A small sound classifier, trained from scratch: num experts 16, adamw at rate 0.0017.
Rows from block 2, named by matrix and row number. Rows with one number belong to one neuron. Each number is 200 + 20 x the weight over its row's rms, rounded and kept within 0 to 999. All counts start at 0. After the name is the row's rms in percent of the matrix's.
# fc1: first MLP up (model.blocks.2.ff1.fc1.weight, 640x160), inputs 0-53
# fc2: first MLP down (model.blocks.2.ff1.fc2.weight, 160x640, transposed), outputs 0-53
fc1.205,116,158,178,226,223,157,194,175,192,198,179,185,170,154,208,183,199,205,245,190,177,203,193,180,204,198,206,221,208,187,200,212,204,198,194,195,208,231,194,163,214,195,193,212,213,246,209,180,227,198,195,172,186,197,197
fc2.205,123,185,195,222,164,210,197,186,199,182,211,171,225,161,186,181,181,244,216,202,213,210,200,195,221,211,161,171,206,197,177,155,168,192,181,238,222,219,179,178,198,152,192,181,178,214,209,179,225,195,230,175,200,199,216
fc1.206,091,200,211,217,175,185,198,236,188,166,184,201,193,211,203,178,172,151,190,210,201,221,150,207,170,183,195,209,218,196,216,236,180,181,193,183,227,192,190,222,203,214,223,213,196,204,230,208,188,225,199,205,178,152,157
fc2.206,076,239,145,216,183,213,190,203,190,166,199,185,189,229,170,168,223,183,188,211,185,198,223,210,218,223,221,227,226,179,188,194,217,219,244,185,196,173,204,210,236,191,216,190,238,190,192,189,194,224,220,196,211,210,222
fc1.207,094,191,218,172,187,165,205,195,180,225,212,206,196,207,211,165,220,171,223,221,183,226,175,203,199,159,243,172,178,196,179,219,217,176,176,193,183,217,176,207,202,218,214,195,186,221,223,190,203,254,186,173,175,199,170
fc2.207,088,208,189,211,224,207,214,178,226,197,196,200,194,207,179,195,166,181,222,184,217,199,194,192,202,154,185,207,195,184,206,230,197,213,221,220,197,218,181,180,203,178,198,185,195,166,174,192,135,195,189,218,176,223,196
fc1.208,093,170,183,186,207,164,205,194,237,216,182,168,218,184,195,215,183,243,201,171,216,229,217,192,201,194,224,228,191,206,200,218,189,203,205,182,236,222,141,180,220,202,203,204,228,242,199,239,216,203,193,165,173,223,200
fc2.208,100,178,196,178,193,204,220,219,224,168,204,158,180,173,218,208,184,209,221,213,206,179,199,189,195,192,209,202,215,227,218,176,208,205,208,194,226,201,198,186,214,206,181,181,211,217,182,215,206,186,199,172,195,191,183
fc1.209,093,217,189,163,185,201,204,192,194,201,196,239,221,198,217,162,213,151,207,212,176,218,188,229,216,195,189,201,216,183,183,215,194,221,198,214,202,183,182,208,219,179,232,229,193,167,200,255,186,201,169,208,202,179,239
fc2.209,094,233,159,194,183,235,190,173,197,206,174,213,195,185,221,180,187,178,205,212,174,163,203,214,212,205,171,229,204,220,227,193,155,216,222,161,176,212,199,208,225,186,200,195,171,202,216,197,191,191,174,178,200,198,220
fc1.210,103,183,210,175,200,192,212,216,226,205,162,177,227,179,194,219,218,219,179,192,196,246,197,156,187,213,196,235,188,187,229,220,224,161,185,208,246,254,156,218,210,212,202,225,223,215,167,218,199,177,212,191,188,206,216
fc2.210,107,192,206,169,174,210,202,196,232,185,179,172,194,201,228,202,223,215,181,219,209,216,211,197,193,180,223,219,170,210,212,187,221,164,232,216,223,218,201,192,189,231,187,217,222,221,185,221,225,178,231,155,209,216,192
fc1.211,093,247,171,186,213,211,174,217,191,220,218,188,196,209,189,208,231,186,211,193,192,200,214,152,181,200,211,222,207,220,213,223,233,177,206,218,205,191,228,189,191,208,164,206,206,182,212,219,187,185,202,179,169,194,232
fc2.211,098,197,228,192,226,185,206,182,232,192,223,163,233,194,226,201,209,220,198,233,213,189,216,178,183,169,212,226,183,203,171,202,213,221,227,240,220,215,231,182,182,177,186,200,201,169,199,198,210,169,219,201,205,192,226
fc1.212,088,186,225,190,184,193,213,186,157,211,173,202,217,201,236,225,190,200,214,187,183,196,192,188,218,214,192,217,204,200,197,223,210,146,201,196,185,220,188,214,179,202,231,183,186,238,160,206,185,206,221,224,190,235,203
fc2.212,073,204,212,222,238,201,221,226,185,156,175,197,205,220,204,207,224,192,214,172,209,180,200,180,213,212,228,175,193,228,210,237,173,194,220,215,168,173,203,199,229,224,206,207,171,185,179,205,168,223,181,230,204,217,198
fc1.213,103,230,176,223,168,200,188,196,218,178,192,235,195,204,201,161,176,188,201,196,174,224,190,235,210,209,174,189,207,180,206,201,156,233,236,188,213,208,186,192,198,183,221,211,209,159,204,229,180,215,167,202,190,207,223
fc2.213,107,247,189,224,166,237,216,198,171,189,214,189,206,205,188,185,177,197,222,251,180,191,187,229,217,195,185,218,234,215,211,219,186,215,202,184,194,222,212,187,209,182,222,216,191,198,198,198,191,201,177,175,189,196,192
fc1.214,093,184,221,201,210,192,240,226,179,218,173,185,225,221,218,232,190,187,171,208,202,230,208,200,226,180,251,186,187,226,214,208,226,187,192,170,210,206,166,183,215,214,233,206,199,222,212,200,221,244,173,207,196,177,170
fc2.214,090,187,209,210,199,195,242,181,206,217,202,195,226,170,213,241,209,166,179,235,208,177,227,222,230,178,219,180,198,198,211,214,181,189,186,169,216,190,201,195,179,192,176,215,227,241,195,207,204,221,180,175,230,171,179
fc1.215,093,187,194,210,190,203,189,245,207,242,197,200,197,175,235,180,223,194,219,155,195,221,206,156,205,191,194,189,213,194,179,189,186,204,186,216,169,188,222,218,224,183,226,228,187,210,244,185,233,205,167,217,177,206,205
fc2.215,104,219,203,214,189,260,180,193,159,194,222,218,202,177,220,190,190,207,219,189,200,187,193,193,197,237,175,194,215,225,201,196,185,159,227,211,199,173,215,207,236,207,212,228,156,195,228,201,209,204,209,218,206,223,202
fc1.216,114,161,170,201,237,209,202,170,169,180,170,224,192,179,191,214,227,200,235,196,190,201,169,181,200,182,179,196,182,212,196,198,234,222,189,174,168,186,203,180,208,206,189,178,177,190,205,170,202,187,193,226,200,183,215
fc2.216,122,182,191,194,189,223,209,168,190,217,193,179,225,174,221,232,198,235,187,179,216,214,199,178,237,214,183,198,195,223,208,190,235,204,193,185,203,197,215,193,212,200,186,201,205,173,210,191,206,229,199,221,199,215,202
fc1.217,100,222,203,215,212,226,214,221,198,191,179,191,213,197,210,170,208,205,173,185,165,210,209,210,209,160,206,239,201,197,198,201,177,167,216,209,214,203,221,189,205,258,245,239,217,209,219,197,213,200,184,182,203,201,210
fc2.217,112,213,202,222,175,228,175,193,183,188,194,174,178,196,188,203,207,190,172,215,170,192,190,216,219,224,174,188,182,198,171,202,185,210,166,224,227,178,211,198,188,206,213,250,216,202,207,200,208,223,151,171,198,229,208
fc1.218,112,176,193,190,193,178,166,190,208,174,183,196,180,182,178,178,230,214,203,206,233,152,220,192,206,194,190,212,210,208,224,216,180,178,198,202,210,228,193,203,203,196,194,189,185,222,244,184,184,197,214,213,189,181,195
fc2.218,124,184,175,192,198,183,179,233,203,181,220,211,189,181,175,180,195,251,199,192,215,208,226,180,217,201,191,166,222,166,173,198,185,232,188,248,239,197,203,194,191,193,213,179,181,211,224,183,205,200,243,166,217,209,225
fc1.219,082,228,214,174,193,192,211,195,187,192,197,231,211,215,206,190,239,200,251,198,237,190,204,198,208,209,219,212,223,212,167,233,207,217,232,198,224,190,191,215,171,187,187,190,176,219,202,218,184,224,201,239,171,188,186
fc2.219,088,193,190,225,206,208,231,179,212,178,205,207,176,210,209,174,214,224,207,196,233,230,166,218,229,199,202,225,183,240,191,225,184,210,180,216,215,165,208,195,207,173,182,192,196,212,194,173,204,196,222,211,182,170,170
fc1.220,095,169,196,183,188,176,193,223,181,217,186,217,183,196,182,191,196,188,193,181,152,213,195,230,203,190,204,161,171,177,180,222,217,170,170,171,169,199,190,224,179,232,196,185,174,193,162,216,237,223,193,196,227,210,183
fc2.220,092,219,261,202,204,195,208,210,198,222,180,203,182,217,225,173,224,184,206,207,227,201,160,196,204,164,202,194,186,178,193,230,209,204,161,223,210,204,220,182,199,195,197,189,221,197,199,182,193,240,199,225,213,230,180
fc1.221,110,164,236,172,210,157,221,210,213,227,181,188,206,189,200,200,204,223,188,195,217,240,221,185,186,165,206,231,186,206,232,191,230,206,212,181,221,232,158,188,198,222,197,205,228,239,182,224,218,195,200,209,171,186,203
fc2.221,118,160,223,190,176,179,237,216,212,195,160,171,221,169,216,191,191,218,212,204,193,210,234,189,189,170,223,195,197,224,223,184,222,195,200,184,237,231,183,178,205,215,178,202,214,237,176,204,188,187,232,175,202,186,218
fc1.222,092,167,198,155,222,179,182,203,203,216,183,172,219,196,190,202,233,185,228,180,191,191,187,196,215,212,231,201,227,228,205,201,202,180,205,212,189,197,204,204,184,211,190,186,201,207,202,192,211,214,209,225,162,212,168
fc2.222,080,218,189,220,155,190,206,235,186,225,195,203,201,183,213,177,200,214,213,165,195,217,191,185,217,185,219,204,226,179,178,198,184,204,197,199,157,196,212,215,180,195,206,198,227,216,199,238,206,231,197,197,219,232,160
fc1.223,088,177,207,238,185,163,204,259,186,195,212,196,254,223,196,198,161,178,157,207,203,182,220,219,205,201,214,218,240,208,185,191,188,165,229,201,223,212,186,218,193,234,237,202,228,185,216,202,200,215,183,206,205,206,169
fc2.223,092,178,208,246,203,162,227,240,195,195,184,212,188,209,212,221,180,198,194,219,217,208,211,197,194,202,210,199,226,226,171,188,172,199,241,214,218,173,205,229,181,233,220,206,188,194,221,243,193,201,198,179,216,218,156
fc1.224,101,210,210,213,224,197,179,217,212,223,233,218,206,200,223,182,253,162,205,193,218,203,219,183,200,210,205,206,182,174,201,221,214,225,222,198,211,186,202,201,215,188,204,159,201,189,187,229,230,195,235,182,181,217,215
fc2.224,112,209,219,205,199,197,171,233,208,201,220,171,159,212,204,206,205,183,211,241,235,210,172,174,209,187,219,222,208,225,197,206,221,201,188,225,249,181,195,212,209,175,187,191,179,215,197,232,225,195,216,161,196,214,219
fc1.225,104,166,223,217,210,168,179,202,189,208,208,215,206,218,186,212,161,200,233,182,187,184,190,178,193,193,199,189,168,210,202,185,175,177,204,202,187,218,179,218,216,186,189,205,205,227,171,218,187,196,193,230,159,185,187
fc2.225,110,183,219,249,195,147,211,196,216,195,207,173,200,223,199,212,166,230,183,172,188,203,227,168,190,210,184,201,197,207,225,205,190,185,155,188,190,227,206,215,202,192,188,212,222,230,201,200,212,216,187,189,154,195,189
fc1.226,091,203,225,164,190,169,194,169,186,205,208,199,233,212,176,206,243,215,208,164,201,190,182,173,215,183,191,196,221,190,170,224,192,213,195,168,156,195,203,188,211,177,216,160,188,203,236,198,178,194,202,190,191,227,213
fc2.226,087,161,211,222,187,188,178,227,224,203,209,199,204,212,191,178,220,241,233,202,200,220,205,190,188,225,226,212,238,193,193,175,204,199,228,198,198,207,227,198,155,185,228,175,210,187,194,179,183,219,214,178,210,178,194
fc1.227,094,178,217,186,200,196,211,201,207,228,195,221,223,195,237,171,190,218,204,158,217,227,198,170,175,196,197,199,200,189,185,202,175,205,232,189,198,201,163,213,247,190,196,207,200,187,202,232,183,193,218,171,173,208,197
fc2.227,081,214,153,170,213,214,186,174,203,205,198,206,216,195,228,181,222,194,207,224,219,197,204,180,208,185,197,239,208,220,214,221,204,230,205,205,207,227,194,181,213,175,172,214,202,195,200,218,216,197,195,216,179,184,195
fc1.228,098,190,191,205,178,190,204,186,187,230,216,185,208,215,223,164,215,207,222,200,192,200,198,188,205,154,211,176,216,211,184,229,181,212,200,201,175,192,168,238,190,245,215,194,180,206,209,196,210,236,202,191,212,177,208
fc2.228,086,211,205,214,213,193,203,175,207,218,207,189,225,209,186,193,196,201,190,188,206,230,182,167,181,169,192,226,185,192,182,212,214,212,171,171,201,195,197,204,210,227,201,203,246,209,191,204,138,204,174,217,191,223,221
fc1.229,097,157,199,185,228,221,187,180,186,215,208,237,224,200,173,208,224,209,212,182,205,183,208,171,235,198,223,216,189,179,176,199,207,167,210,200,163,185,211,216,195,208,232,167,195,200,205,188,192,211,228,221,208,220,218
fc2.229,112,217,207,178,208,200,206,201,187,189,211,183,228,176,180,231,192,231,217,197,232,193,201,196,229,229,209,178,184,161,184,180,225,205,220,184,182,193,228,172,204,203,183,167,176,178,176,191,178,196,230,228,198,225,197
fc1.230,085,204,198,212,187,168,184,185,172,187,173,185,222,215,189,175,214,220,205,192,183,201,197,191,184,182,204,180,237,178,180,212,194,179,202,188,226,214,200,213,209,238,200,182,174,204,214,195,205,187,216,219,188,181,170
fc2.230,076,209,178,180,208,192,228,245,212,193,185,178,177,172,196,209,232,216,207,213,215,187,175,182,223,221,189,205,216,199,150,202,213,208,202,212,225,190,208,196,181,190,221,161,186,226,236,204,166,177,223,177,198,201,215
fc1.231,111,169,223,169,177,150,196,213,211,223,158,188,208,215,186,182,205,234,162,192,200,239,210,189,191,179,221,216,177,202,216,197,200,172,212,206,208,258,151,207,211,187,194,209,207,231,171,198,183,183,182,168,190,196,207
fc2.231,126,189,204,170,183,189,195,221,218,206,174,174,195,170,225,199,194,233,213,184,231,217,229,206,206,172,222,208,185,217,226,194,216,192,180,212,223,239,158,153,203,208,171,201,200,232,194,198,201,175,235,191,172,201,187
fc1.232,093,195,220,204,197,191,222,201,195,212,158,183,193,183,207,193,209,222,169,217,202,231,220,191,199,181,221,192,195,218,236,219,229,208,167,212,197,213,181,204,172,205,194,234,224,242,180,177,202,218,195,205,171,207,192
fc2.232,080,188,201,174,214,206,242,176,211,212,196,219,208,182,213,224,227,161,205,242,209,182,197,195,214,196,183,178,168,234,225,197,260,196,226,195,235,224,172,185,198,201,178,190,222,179,175,215,185,172,192,206,221,204,191
fc1.233,096,175,215,189,188,197,194,196,174,221,184,176,177,191,195,180,239,174,182,197,190,200,171,174,195,188,239,195,173,174,218,212,191,172,207,177,226,188,190,214,223,201,209,201,194,186,192,194,229,224,215,183,172,211,168
fc2.233,070,224,213,188,193,191,203,199,202,185,196,216,202,210,239,217,209,130,214,178,215,194,153,206,175,217,194,207,222,223,212,228,202,186,178,195,216,217,185,225,214,206,187,185,210,181,184,226,160,189,218,200,182,215,176
fc1.234,101,174,203,164,210,191,196,203,162,212,207,193,220,203,187,198,198,189,219,211,194,183,187,175,228,163,210,147,205,200,190,255,197,174,177,187,178,202,168,201,205,232,216,215,177,228,204,182,230,245,187,186,186,171,185
fc2.234,075,244,168,212,193,215,177,206,203,224,200,202,243,211,215,160,206,185,238,176,219,242,202,176,160,186,213,235,206,214,216,204,186,194,203,194,196,198,209,209,214,176,200,206,200,168,180,218,205,230,201,182,204,234,245
fc1.235,111,185,236,201,212,155,194,199,209,244,195,201,216,222,200,188,197,210,191,210,158,211,213,162,173,169,192,215,182,200,214,218,183,192,199,202,191,218,185,240,249,199,219,199,201,217,194,177,208,220,208,193,191,187,205
fc2.235,116,182,241,195,223,217,196,183,226,208,189,199,216,243,166,167,168,205,197,190,222,198,218,198,176,193,174,202,191,180,211,193,221,187,195,192,193,191,199,227,190,202,181,198,229,206,164,187,190,188,206,221,181,223,208
fc1.236,116,163,209,196,190,185,160,210,158,236,190,205,181,183,214,200,196,193,202,211,202,212,199,220,206,210,237,183,174,206,216,231,202,198,183,200,157,199,167,179,227,185,165,175,192,238,200,180,215,239,191,205,187,168,165
fc2.236,124,214,209,211,189,187,150,192,186,211,200,174,191,173,220,218,211,213,194,184,190,224,231,233,222,206,199,188,205,172,219,182,212,181,180,215,181,178,200,165,191,177,176,182,186,210,193,190,219,223,180,215,191,182,183
fc1.237,111,189,211,197,212,167,212,163,203,190,133,189,204,165,200,190,212,234,212,207,205,228,208,198,221,213,191,217,175,215,206,185,220,222,175,204,223,227,151,171,181,179,186,211,229,244,190,171,185,191,178,182,178,177,207
fc2.237,115,172,220,203,178,179,211,167,213,192,175,208,212,152,202,200,221,224,185,219,197,216,214,192,243,176,193,190,183,222,223,189,216,191,205,189,225,202,168,169,207,200,173,190,193,200,196,204,208,180,211,191,210,187,201
fc1.238,111,178,221,192,175,188,158,231,184,198,235,240,197,213,214,207,223,189,200,181,210,200,192,163,203,179,196,181,201,211,181,211,196,199,212,212,186,237,204,197,215,183,200,196,174,180,193,221,191,208,202,188,151,224,174
fc2.238,116,172,213,180,209,208,177,189,207,205,191,213,199,193,210,174,205,234,225,169,160,211,202,164,196,164,223,179,175,227,209,244,196,190,212,199,168,206,191,206,217,180,211,186,195,219,216,204,206,225,206,198,178,185,171
fc1.239,114,214,173,197,232,200,194,171,191,161,221,197,245,192,182,210,208,202,246,226,217,183,212,218,194,195,194,174,190,193,185,219,186,223,224,187,238,180,198,213,184,185,198,182,178,196,232,189,198,200,213,227,180,202,193
fc2.239,117,191,188,199,207,214,210,183,159,169,234,199,203,178,186,189,182,204,232,230,214,183,202,227,219,199,190,205,199,177,172,222,193,259,178,225,223,191,204,218,191,165,203,187,194,207,228,175,193,219,231,196,205,209,208
fc1.240,097,163,197,214,181,182,214,216,170,168,175,218,174,183,199,170,188,196,194,188,188,172,184,186,198,170,195,208,199,225,206,203,186,165,189,209,225,214,209,214,209,235,186,185,207,200,198,179,223,197,229,199,146,214,163
fc2.240,070,221,221,158,166,213,217,187,211,189,186,240,164,189,182,222,226,219,227,173,197,204,162,192,194,173,230,217,235,210,210,180,200,186,164,172,218,193,211,207,179,210,208,174,206,232,194,221,183,198,227,170,205,183,220
fc1.241,101,174,180,223,183,206,183,172,191,209,210,170,175,213,183,206,192,204,186,224,175,177,219,183,178,216,215,185,187,197,214,224,214,193,177,216,191,183,168,195,206,227,209,224,177,221,246,195,241,214,199,178,187,191,179
fc2.241,107,195,194,194,201,206,204,193,199,170,207,181,193,183,177,221,218,180,198,207,193,185,204,231,186,197,213,165,211,163,195,208,208,227,181,213,240,197,212,191,183,208,188,209,206,223,224,191,223,202,207,165,235,187,218
fc1.242,100,188,216,218,217,181,238,216,224,210,187,201,206,242,205,206,175,192,176,211,189,193,191,231,207,200,218,224,246,222,202,178,181,176,232,186,212,203,212,186,185,215,215,197,239,218,177,225,182,187,178,201,208,196,197
fc2.242,104,201,216,236,197,180,216,215,242,200,185,202,210,193,212,225,186,219,198,223,217,226,189,222,210,222,216,225,205,213,197,200,159,207,238,185,202,172,185,183,180,230,212,205,237,195,200,250,203,179,192,167,194,189,191
fc1.243,103,199,177,207,203,198,195,207,193,205,229,197,226,222,214,219,239,152,206,207,191,188,174,172,199,230,214,213,176,217,217,237,195,198,208,213,215,189,221,195,244,203,186,183,197,184,195,219,198,233,199,176,204,204,210
fc2.243,114,212,186,186,187,238,177,206,225,197,214,172,208,190,227,229,202,204,199,235,202,203,187,163,173,183,191,203,168,205,204,227,225,213,234,229,218,202,222,201,224,190,189,204,210,186,198,238,210,220,204,172,210,213,227
fc1.244,107,190,203,231,215,209,220,237,188,206,214,215,214,209,194,185,184,205,210,213,189,199,204,221,227,199,211,196,238,212,164,177,186,203,223,182,212,195,220,185,166,198,231,219,212,208,198,196,211,203,180,201,188,148,159
fc2.244,118,183,207,255,197,216,233,208,202,207,171,191,179,194,223,191,191,195,196,213,225,226,204,218,204,208,178,188,193,231,178,190,193,217,223,183,185,150,199,189,195,229,213,204,208,178,204,219,199,194,191,201,202,156,179
fc1.245,106,181,190,177,204,195,203,201,192,226,204,178,200,247,179,197,211,194,227,198,195,185,201,193,221,204,220,229,234,231,193,229,208,210,204,171,188,217,201,201,205,228,241,177,194,190,225,210,182,248,214,214,167,208,213
fc2.245,094,224,166,165,218,228,191,214,239,214,196,207,223,218,199,177,188,184,215,184,213,243,191,197,200,193,216,229,212,202,223,217,223,219,225,190,189,200,226,187,199,198,192,182,200,202,190,233,210,220,183,193,209,213,236
fc1.246,102,182,198,186,200,189,163,219,198,232,181,211,202,170,208,172,215,164,169,174,192,231,210,172,194,225,216,206,188,213,237,207,189,140,184,211,200,221,192,271,200,203,218,183,226,209,178,177,200,210,208,215,180,232,205
fc2.246,088,227,203,161,205,226,187,209,215,181,209,190,218,222,225,220,209,212,169,199,184,211,186,181,201,189,191,184,217,201,172,213,203,200,232,230,219,202,221,232,197,210,179,168,208,144,175,235,192,222,247,202,206,215,184
fc1.247,081,174,196,199,217,196,165,196,216,184,174,229,205,203,200,180,179,204,167,176,227,214,170,205,219,165,172,215,194,173,225,186,198,194,213,209,208,224,167,205,191,218,190,203,177,171,175,185,174,220,222,223,237,187,213
fc2.247,076,195,169,213,208,206,185,210,180,190,223,223,177,231,199,195,175,164,225,213,172,234,186,171,222,188,206,200,231,180,170,184,232,181,194,181,212,214,203,214,198,201,223,194,201,208,203,197,193,181,187,196,172,174,231
fc1.248,092,206,195,217,191,192,211,234,223,234,191,180,228,194,210,200,223,197,192,179,166,219,203,188,217,198,179,214,221,193,167,197,177,191,188,193,182,209,206,176,197,225,225,231,239,196,209,217,212,218,174,212,186,221,178
fc2.248,095,239,192,199,209,244,184,212,206,199,192,191,200,194,227,182,202,217,203,215,186,206,209,189,215,220,188,198,188,190,181,194,171,201,205,222,192,196,225,202,214,169,224,241,174,173,215,214,202,214,158,172,204,200,206
fc1.249,113,190,220,204,220,197,213,188,190,205,188,199,235,197,175,185,229,186,187,186,161,186,231,225,188,173,189,229,203,213,220,206,196,174,190,173,172,202,210,199,220,231,212,184,189,203,174,164,212,219,182,212,205,187,218
fc2.249,123,197,225,229,196,180,184,157,215,188,170,182,179,204,163,181,207,161,157,211,172,198,203,210,204,175,188,205,176,211,197,193,232,165,173,181,203,205,196,231,185,220,220,213,217,209,178,174,230,204,190,205,179,199,195
fc1.250,083,196,216,175,188,227,175,206,157,214,199,216,224,175,175,184,200,194,193,230,162,230,195,221,193,214,172,172,178,188,205,209,185,176,185,199,203,226,185,234,215,174,195,184,216,190,194,192,209,207,186,216,175,187,195
fc2.250,083,238,210,208,205,241,218,179,196,201,186,202,201,206,264,216,208,173,172,249,243,178,215,236,193,199,191,204,183,214,199,220,159,224,212,188,196,193,177,226,208,171,181,180,171,179,214,212,191,198,225,208,169,218,163
fc1.251,104,226,210,249,206,215,236,217,190,196,198,188,210,227,192,195,189,186,148,233,189,216,197,229,191,213,197,207,248,208,191,184,193,183,231,166,219,182,212,187,188,268,258,173,235,185,175,225,199,196,190,192,234,213,182
fc2.251,119,230,207,245,197,212,217,202,216,186,185,176,215,206,195,244,200,178,153,226,190,207,207,243,204,235,217,216,218,190,189,201,182,217,229,174,213,191,218,162,188,220,222,191,211,185,212,215,199,195,191,168,236,201,202
fc1.252,110,177,187,232,214,186,197,184,171,181,168,209,198,167,206,208,200,194,216,215,189,196,186,214,191,204,190,180,176,230,220,214,212,221,167,173,190,213,183,194,170,202,183,191,194,206,200,176,167,213,203,214,166,154,208
fc2.252,120,206,192,240,221,217,189,196,181,236,200,210,213,187,212,215,207,191,201,231,187,181,198,178,225,216,185,171,205,231,198,200,218,203,187,198,181,204,184,210,212,194,168,198,182,176,202,178,178,216,182,215,200,211,187
fc1.253,101,231,205,179,203,215,205,218,189,176,185,227,243,196,204,182,200,187,168,187,227,215,201,222,172,217,180,188,222,173,170,177,168,216,227,187,203,223,171,230,204,190,213,186,210,209,151,200,221,211,201,215,190,209,208
fc2.253,109,215,223,196,187,215,228,228,166,179,183,203,183,202,218,173,182,237,211,211,227,227,207,240,180,203,211,184,215,199,179,178,163,205,209,178,212,198,189,177,183,172,185,199,202,195,190,212,218,194,227,227,210,186,164
fc1.254,100,193,182,179,211,204,200,172,204,206,195,199,236,204,152,191,215,236,193,180,198,191,198,206,219,200,208,168,193,164,215,195,204,200,233,202,197,212,185,194,207,200,190,184,183,210,210,211,216,180,240,217,192,205,221
fc2.254,112,193,187,160,207,196,215,202,189,165,219,186,203,179,195,224,182,236,216,202,230,179,219,188,235,185,203,169,184,189,185,170,216,188,226,188,195,205,215,178,185,218,207,173,205,204,188,192,202,210,243,209,221,217,225
fc1.255,096,160,211,194,191,188,180,221,176,233,189,209,195,202,227,199,186,160,200,202,180,217,211,184,165,196,211,201,152,199,190,231,201,188,186,213,183,205,169,216,194,211,183,208,208,236,184,220,195,233,190,187,181,187,194
fc2.255,091,235,186,209,194,189,208,186,182,214,155,192,213,204,229,210,211,168,178,227,218,220,211,204,209,186,222,193,201,213,221,184,192,178,176,232,202,192,183,194,235,181,200,189,180,205,187,230,228,217,168,158,200,169,175
fc1.256,104,222,201,238,196,213,214,219,195,205,211,222,207,232,231,189,189,167,201,211,171,215,204,215,185,205,169,255,221,191,215,202,224,193,219,183,219,198,236,192,217,268,255,190,221,199,197,227,177,198,187,196,226,215,176
fc2.256,098,245,200,217,209,232,218,205,238,200,172,211,201,231,196,230,218,188,217,207,204,210,218,199,217,223,184,206,199,201,209,214,219,234,237,205,215,199,248,191,209,221,214,204,226,188,189,216,226,190,166,188,207,201,197
fc1.257,106,210,155,231,179,210,186,198,227,183,225,234,195,239,226,188,184,172,185,217,195,210,211,206,186,224,173,241,236,222,229,214,179,217,222,197,213,179,220,219,219,233,242,175,190,176,222,200,197,194,194,194,194,188,211
fc2.257,107,220,160,230,215,206,216,203,232,178,214,230,176,196,197,211,191,178,224,223,208,233,189,206,175,204,199,231,225,197,168,187,190,191,217,206,207,190,218,175,205,236,203,198,210,192,205,220,194,207,200,163,214,201,206
fc1.258,100,182,242,164,225,181,190,195,198,222,202,160,172,226,225,219,200,208,210,179,186,194,196,203,191,174,249,171,188,206,187,213,223,172,190,179,199,211,193,231,230,189,174,183,174,193,182,193,221,201,202,168,190,211,195
fc2.258,108,205,239,204,208,212,174,207,201,231,221,194,170,200,192,194,233,203,219,184,207,219,162,175,215,172,189,214,171,204,232,238,216,195,199,217,176,203,201,229,209,219,197,185,199,167,199,200,230,225,199,204,175,242,203
fc1.259,097,194,207,173,214,190,215,180,215,191,192,186,190,219,219,191,184,158,203,164,218,203,212,231,178,197,183,194,215,192,233,196,192,213,193,183,201,164,158,193,180,207,211,172,194,214,222,197,189,176,191,219,183,181,215
fc2.259,087,213,186,244,177,193,225,207,212,213,200,187,174,191,227,198,191,177,220,184,223,197,179,202,229,236,204,228,225,214,190,194,222,232,205,197,209,163,196,161,227,218,196,203,203,228,232,207,215,176,217,202,175,182,241
fc1.260,115,198,222,196,209,165,190,207,231,225,174,200,204,191,185,185,229,201,208,160,206,206,219,196,230,212,238,199,211,227,205,217,189,190,198,183,203,214,192,216,197,222,210,199,206,220,230,191,186,213,208,201,164,199,168
fc2.260,108,199,154,218,212,167,226,206,192,230,213,193,192,212,228,176,168,199,242,175,226,184,179,178,218,195,197,216,242,205,202,214,193,214,202,187,192,171,238,213,227,200,214,206,170,196,232,214,178,212,209,192,205,203,198
fc1.261,112,208,220,197,236,171,204,178,166,222,188,207,190,184,168,189,220,202,179,180,185,203,207,207,225,164,187,218,160,194,202,208,193,214,154,177,182,191,180,213,192,177,175,167,178,204,177,185,198,197,188,220,211,207,187
fc2.261,128,229,244,209,191,186,187,200,199,215,170,174,198,163,217,200,213,183,193,201,215,214,190,182,241,183,190,198,188,202,192,198,199,218,157,210,207,188,193,161,217,167,149,183,192,196,204,169,214,218,217,236,198,217,207
fc1.262,096,190,218,209,207,193,199,218,186,231,188,230,211,236,242,191,179,214,216,177,213,171,205,183,224,199,222,213,237,220,199,200,192,164,213,178,203,229,209,199,209,201,230,203,200,207,211,201,212,213,201,177,156,192,193
fc2.262,082,228,183,185,211,212,222,166,219,247,193,204,215,233,184,193,197,186,204,224,232,198,230,182,180,165,171,212,182,218,215,175,204,164,229,211,182,218,194,182,194,194,189,228,183,201,209,216,181,223,204,224,185,174,178
fc1.263,093,179,193,213,194,189,189,232,177,185,203,169,225,197,172,179,233,207,203,192,224,212,218,189,221,214,214,191,241,201,219,212,200,187,178,186,201,215,153,202,213,187,230,221,206,192,226,241,225,213,211,215,186,205,187
fc2.263,085,181,206,196,178,191,208,238,249,192,210,221,194,208,188,196,224,206,175,217,239,218,175,215,192,220,194,200,177,216,196,183,198,222,223,223,235,170,211,189,191,199,178,181,214,241,205,218,189,195,238,161,180,157,222
fc1.264,096,192,211,171,192,186,180,202,164,203,200,198,225,219,189,190,227,196,224,161,202,185,219,182,194,171,237,183,207,224,218,225,198,169,193,187,209,204,186,193,215,219,202,189,171,191,206,216,188,236,214,224,175,213,178
fc2.264,078,183,177,214,179,180,233,202,209,238,209,165,177,200,202,199,205,153,166,165,213,225,198,198,207,186,171,231,190,200,210,221,168,188,207,209,193,214,213,199,209,196,193,215,182,221,211,197,188,208,212,210,196,182,207
fc1.265,094,210,175,174,178,171,163,199,178,192,216,215,251,200,218,198,216,148,181,187,207,202,181,172,226,171,226,171,205,170,195,210,174,162,215,213,214,234,178,229,191,211,224,191,165,202,213,216,191,230,209,205,171,213,207
fc2.265,069,183,194,197,203,176,188,187,239,202,186,224,213,223,184,175,187,192,225,203,174,191,200,205,219,199,175,193,226,218,215,211,179,172,222,183,174,186,204,189,193,206,200,183,230,178,230,208,171,234,186,186,161,179,211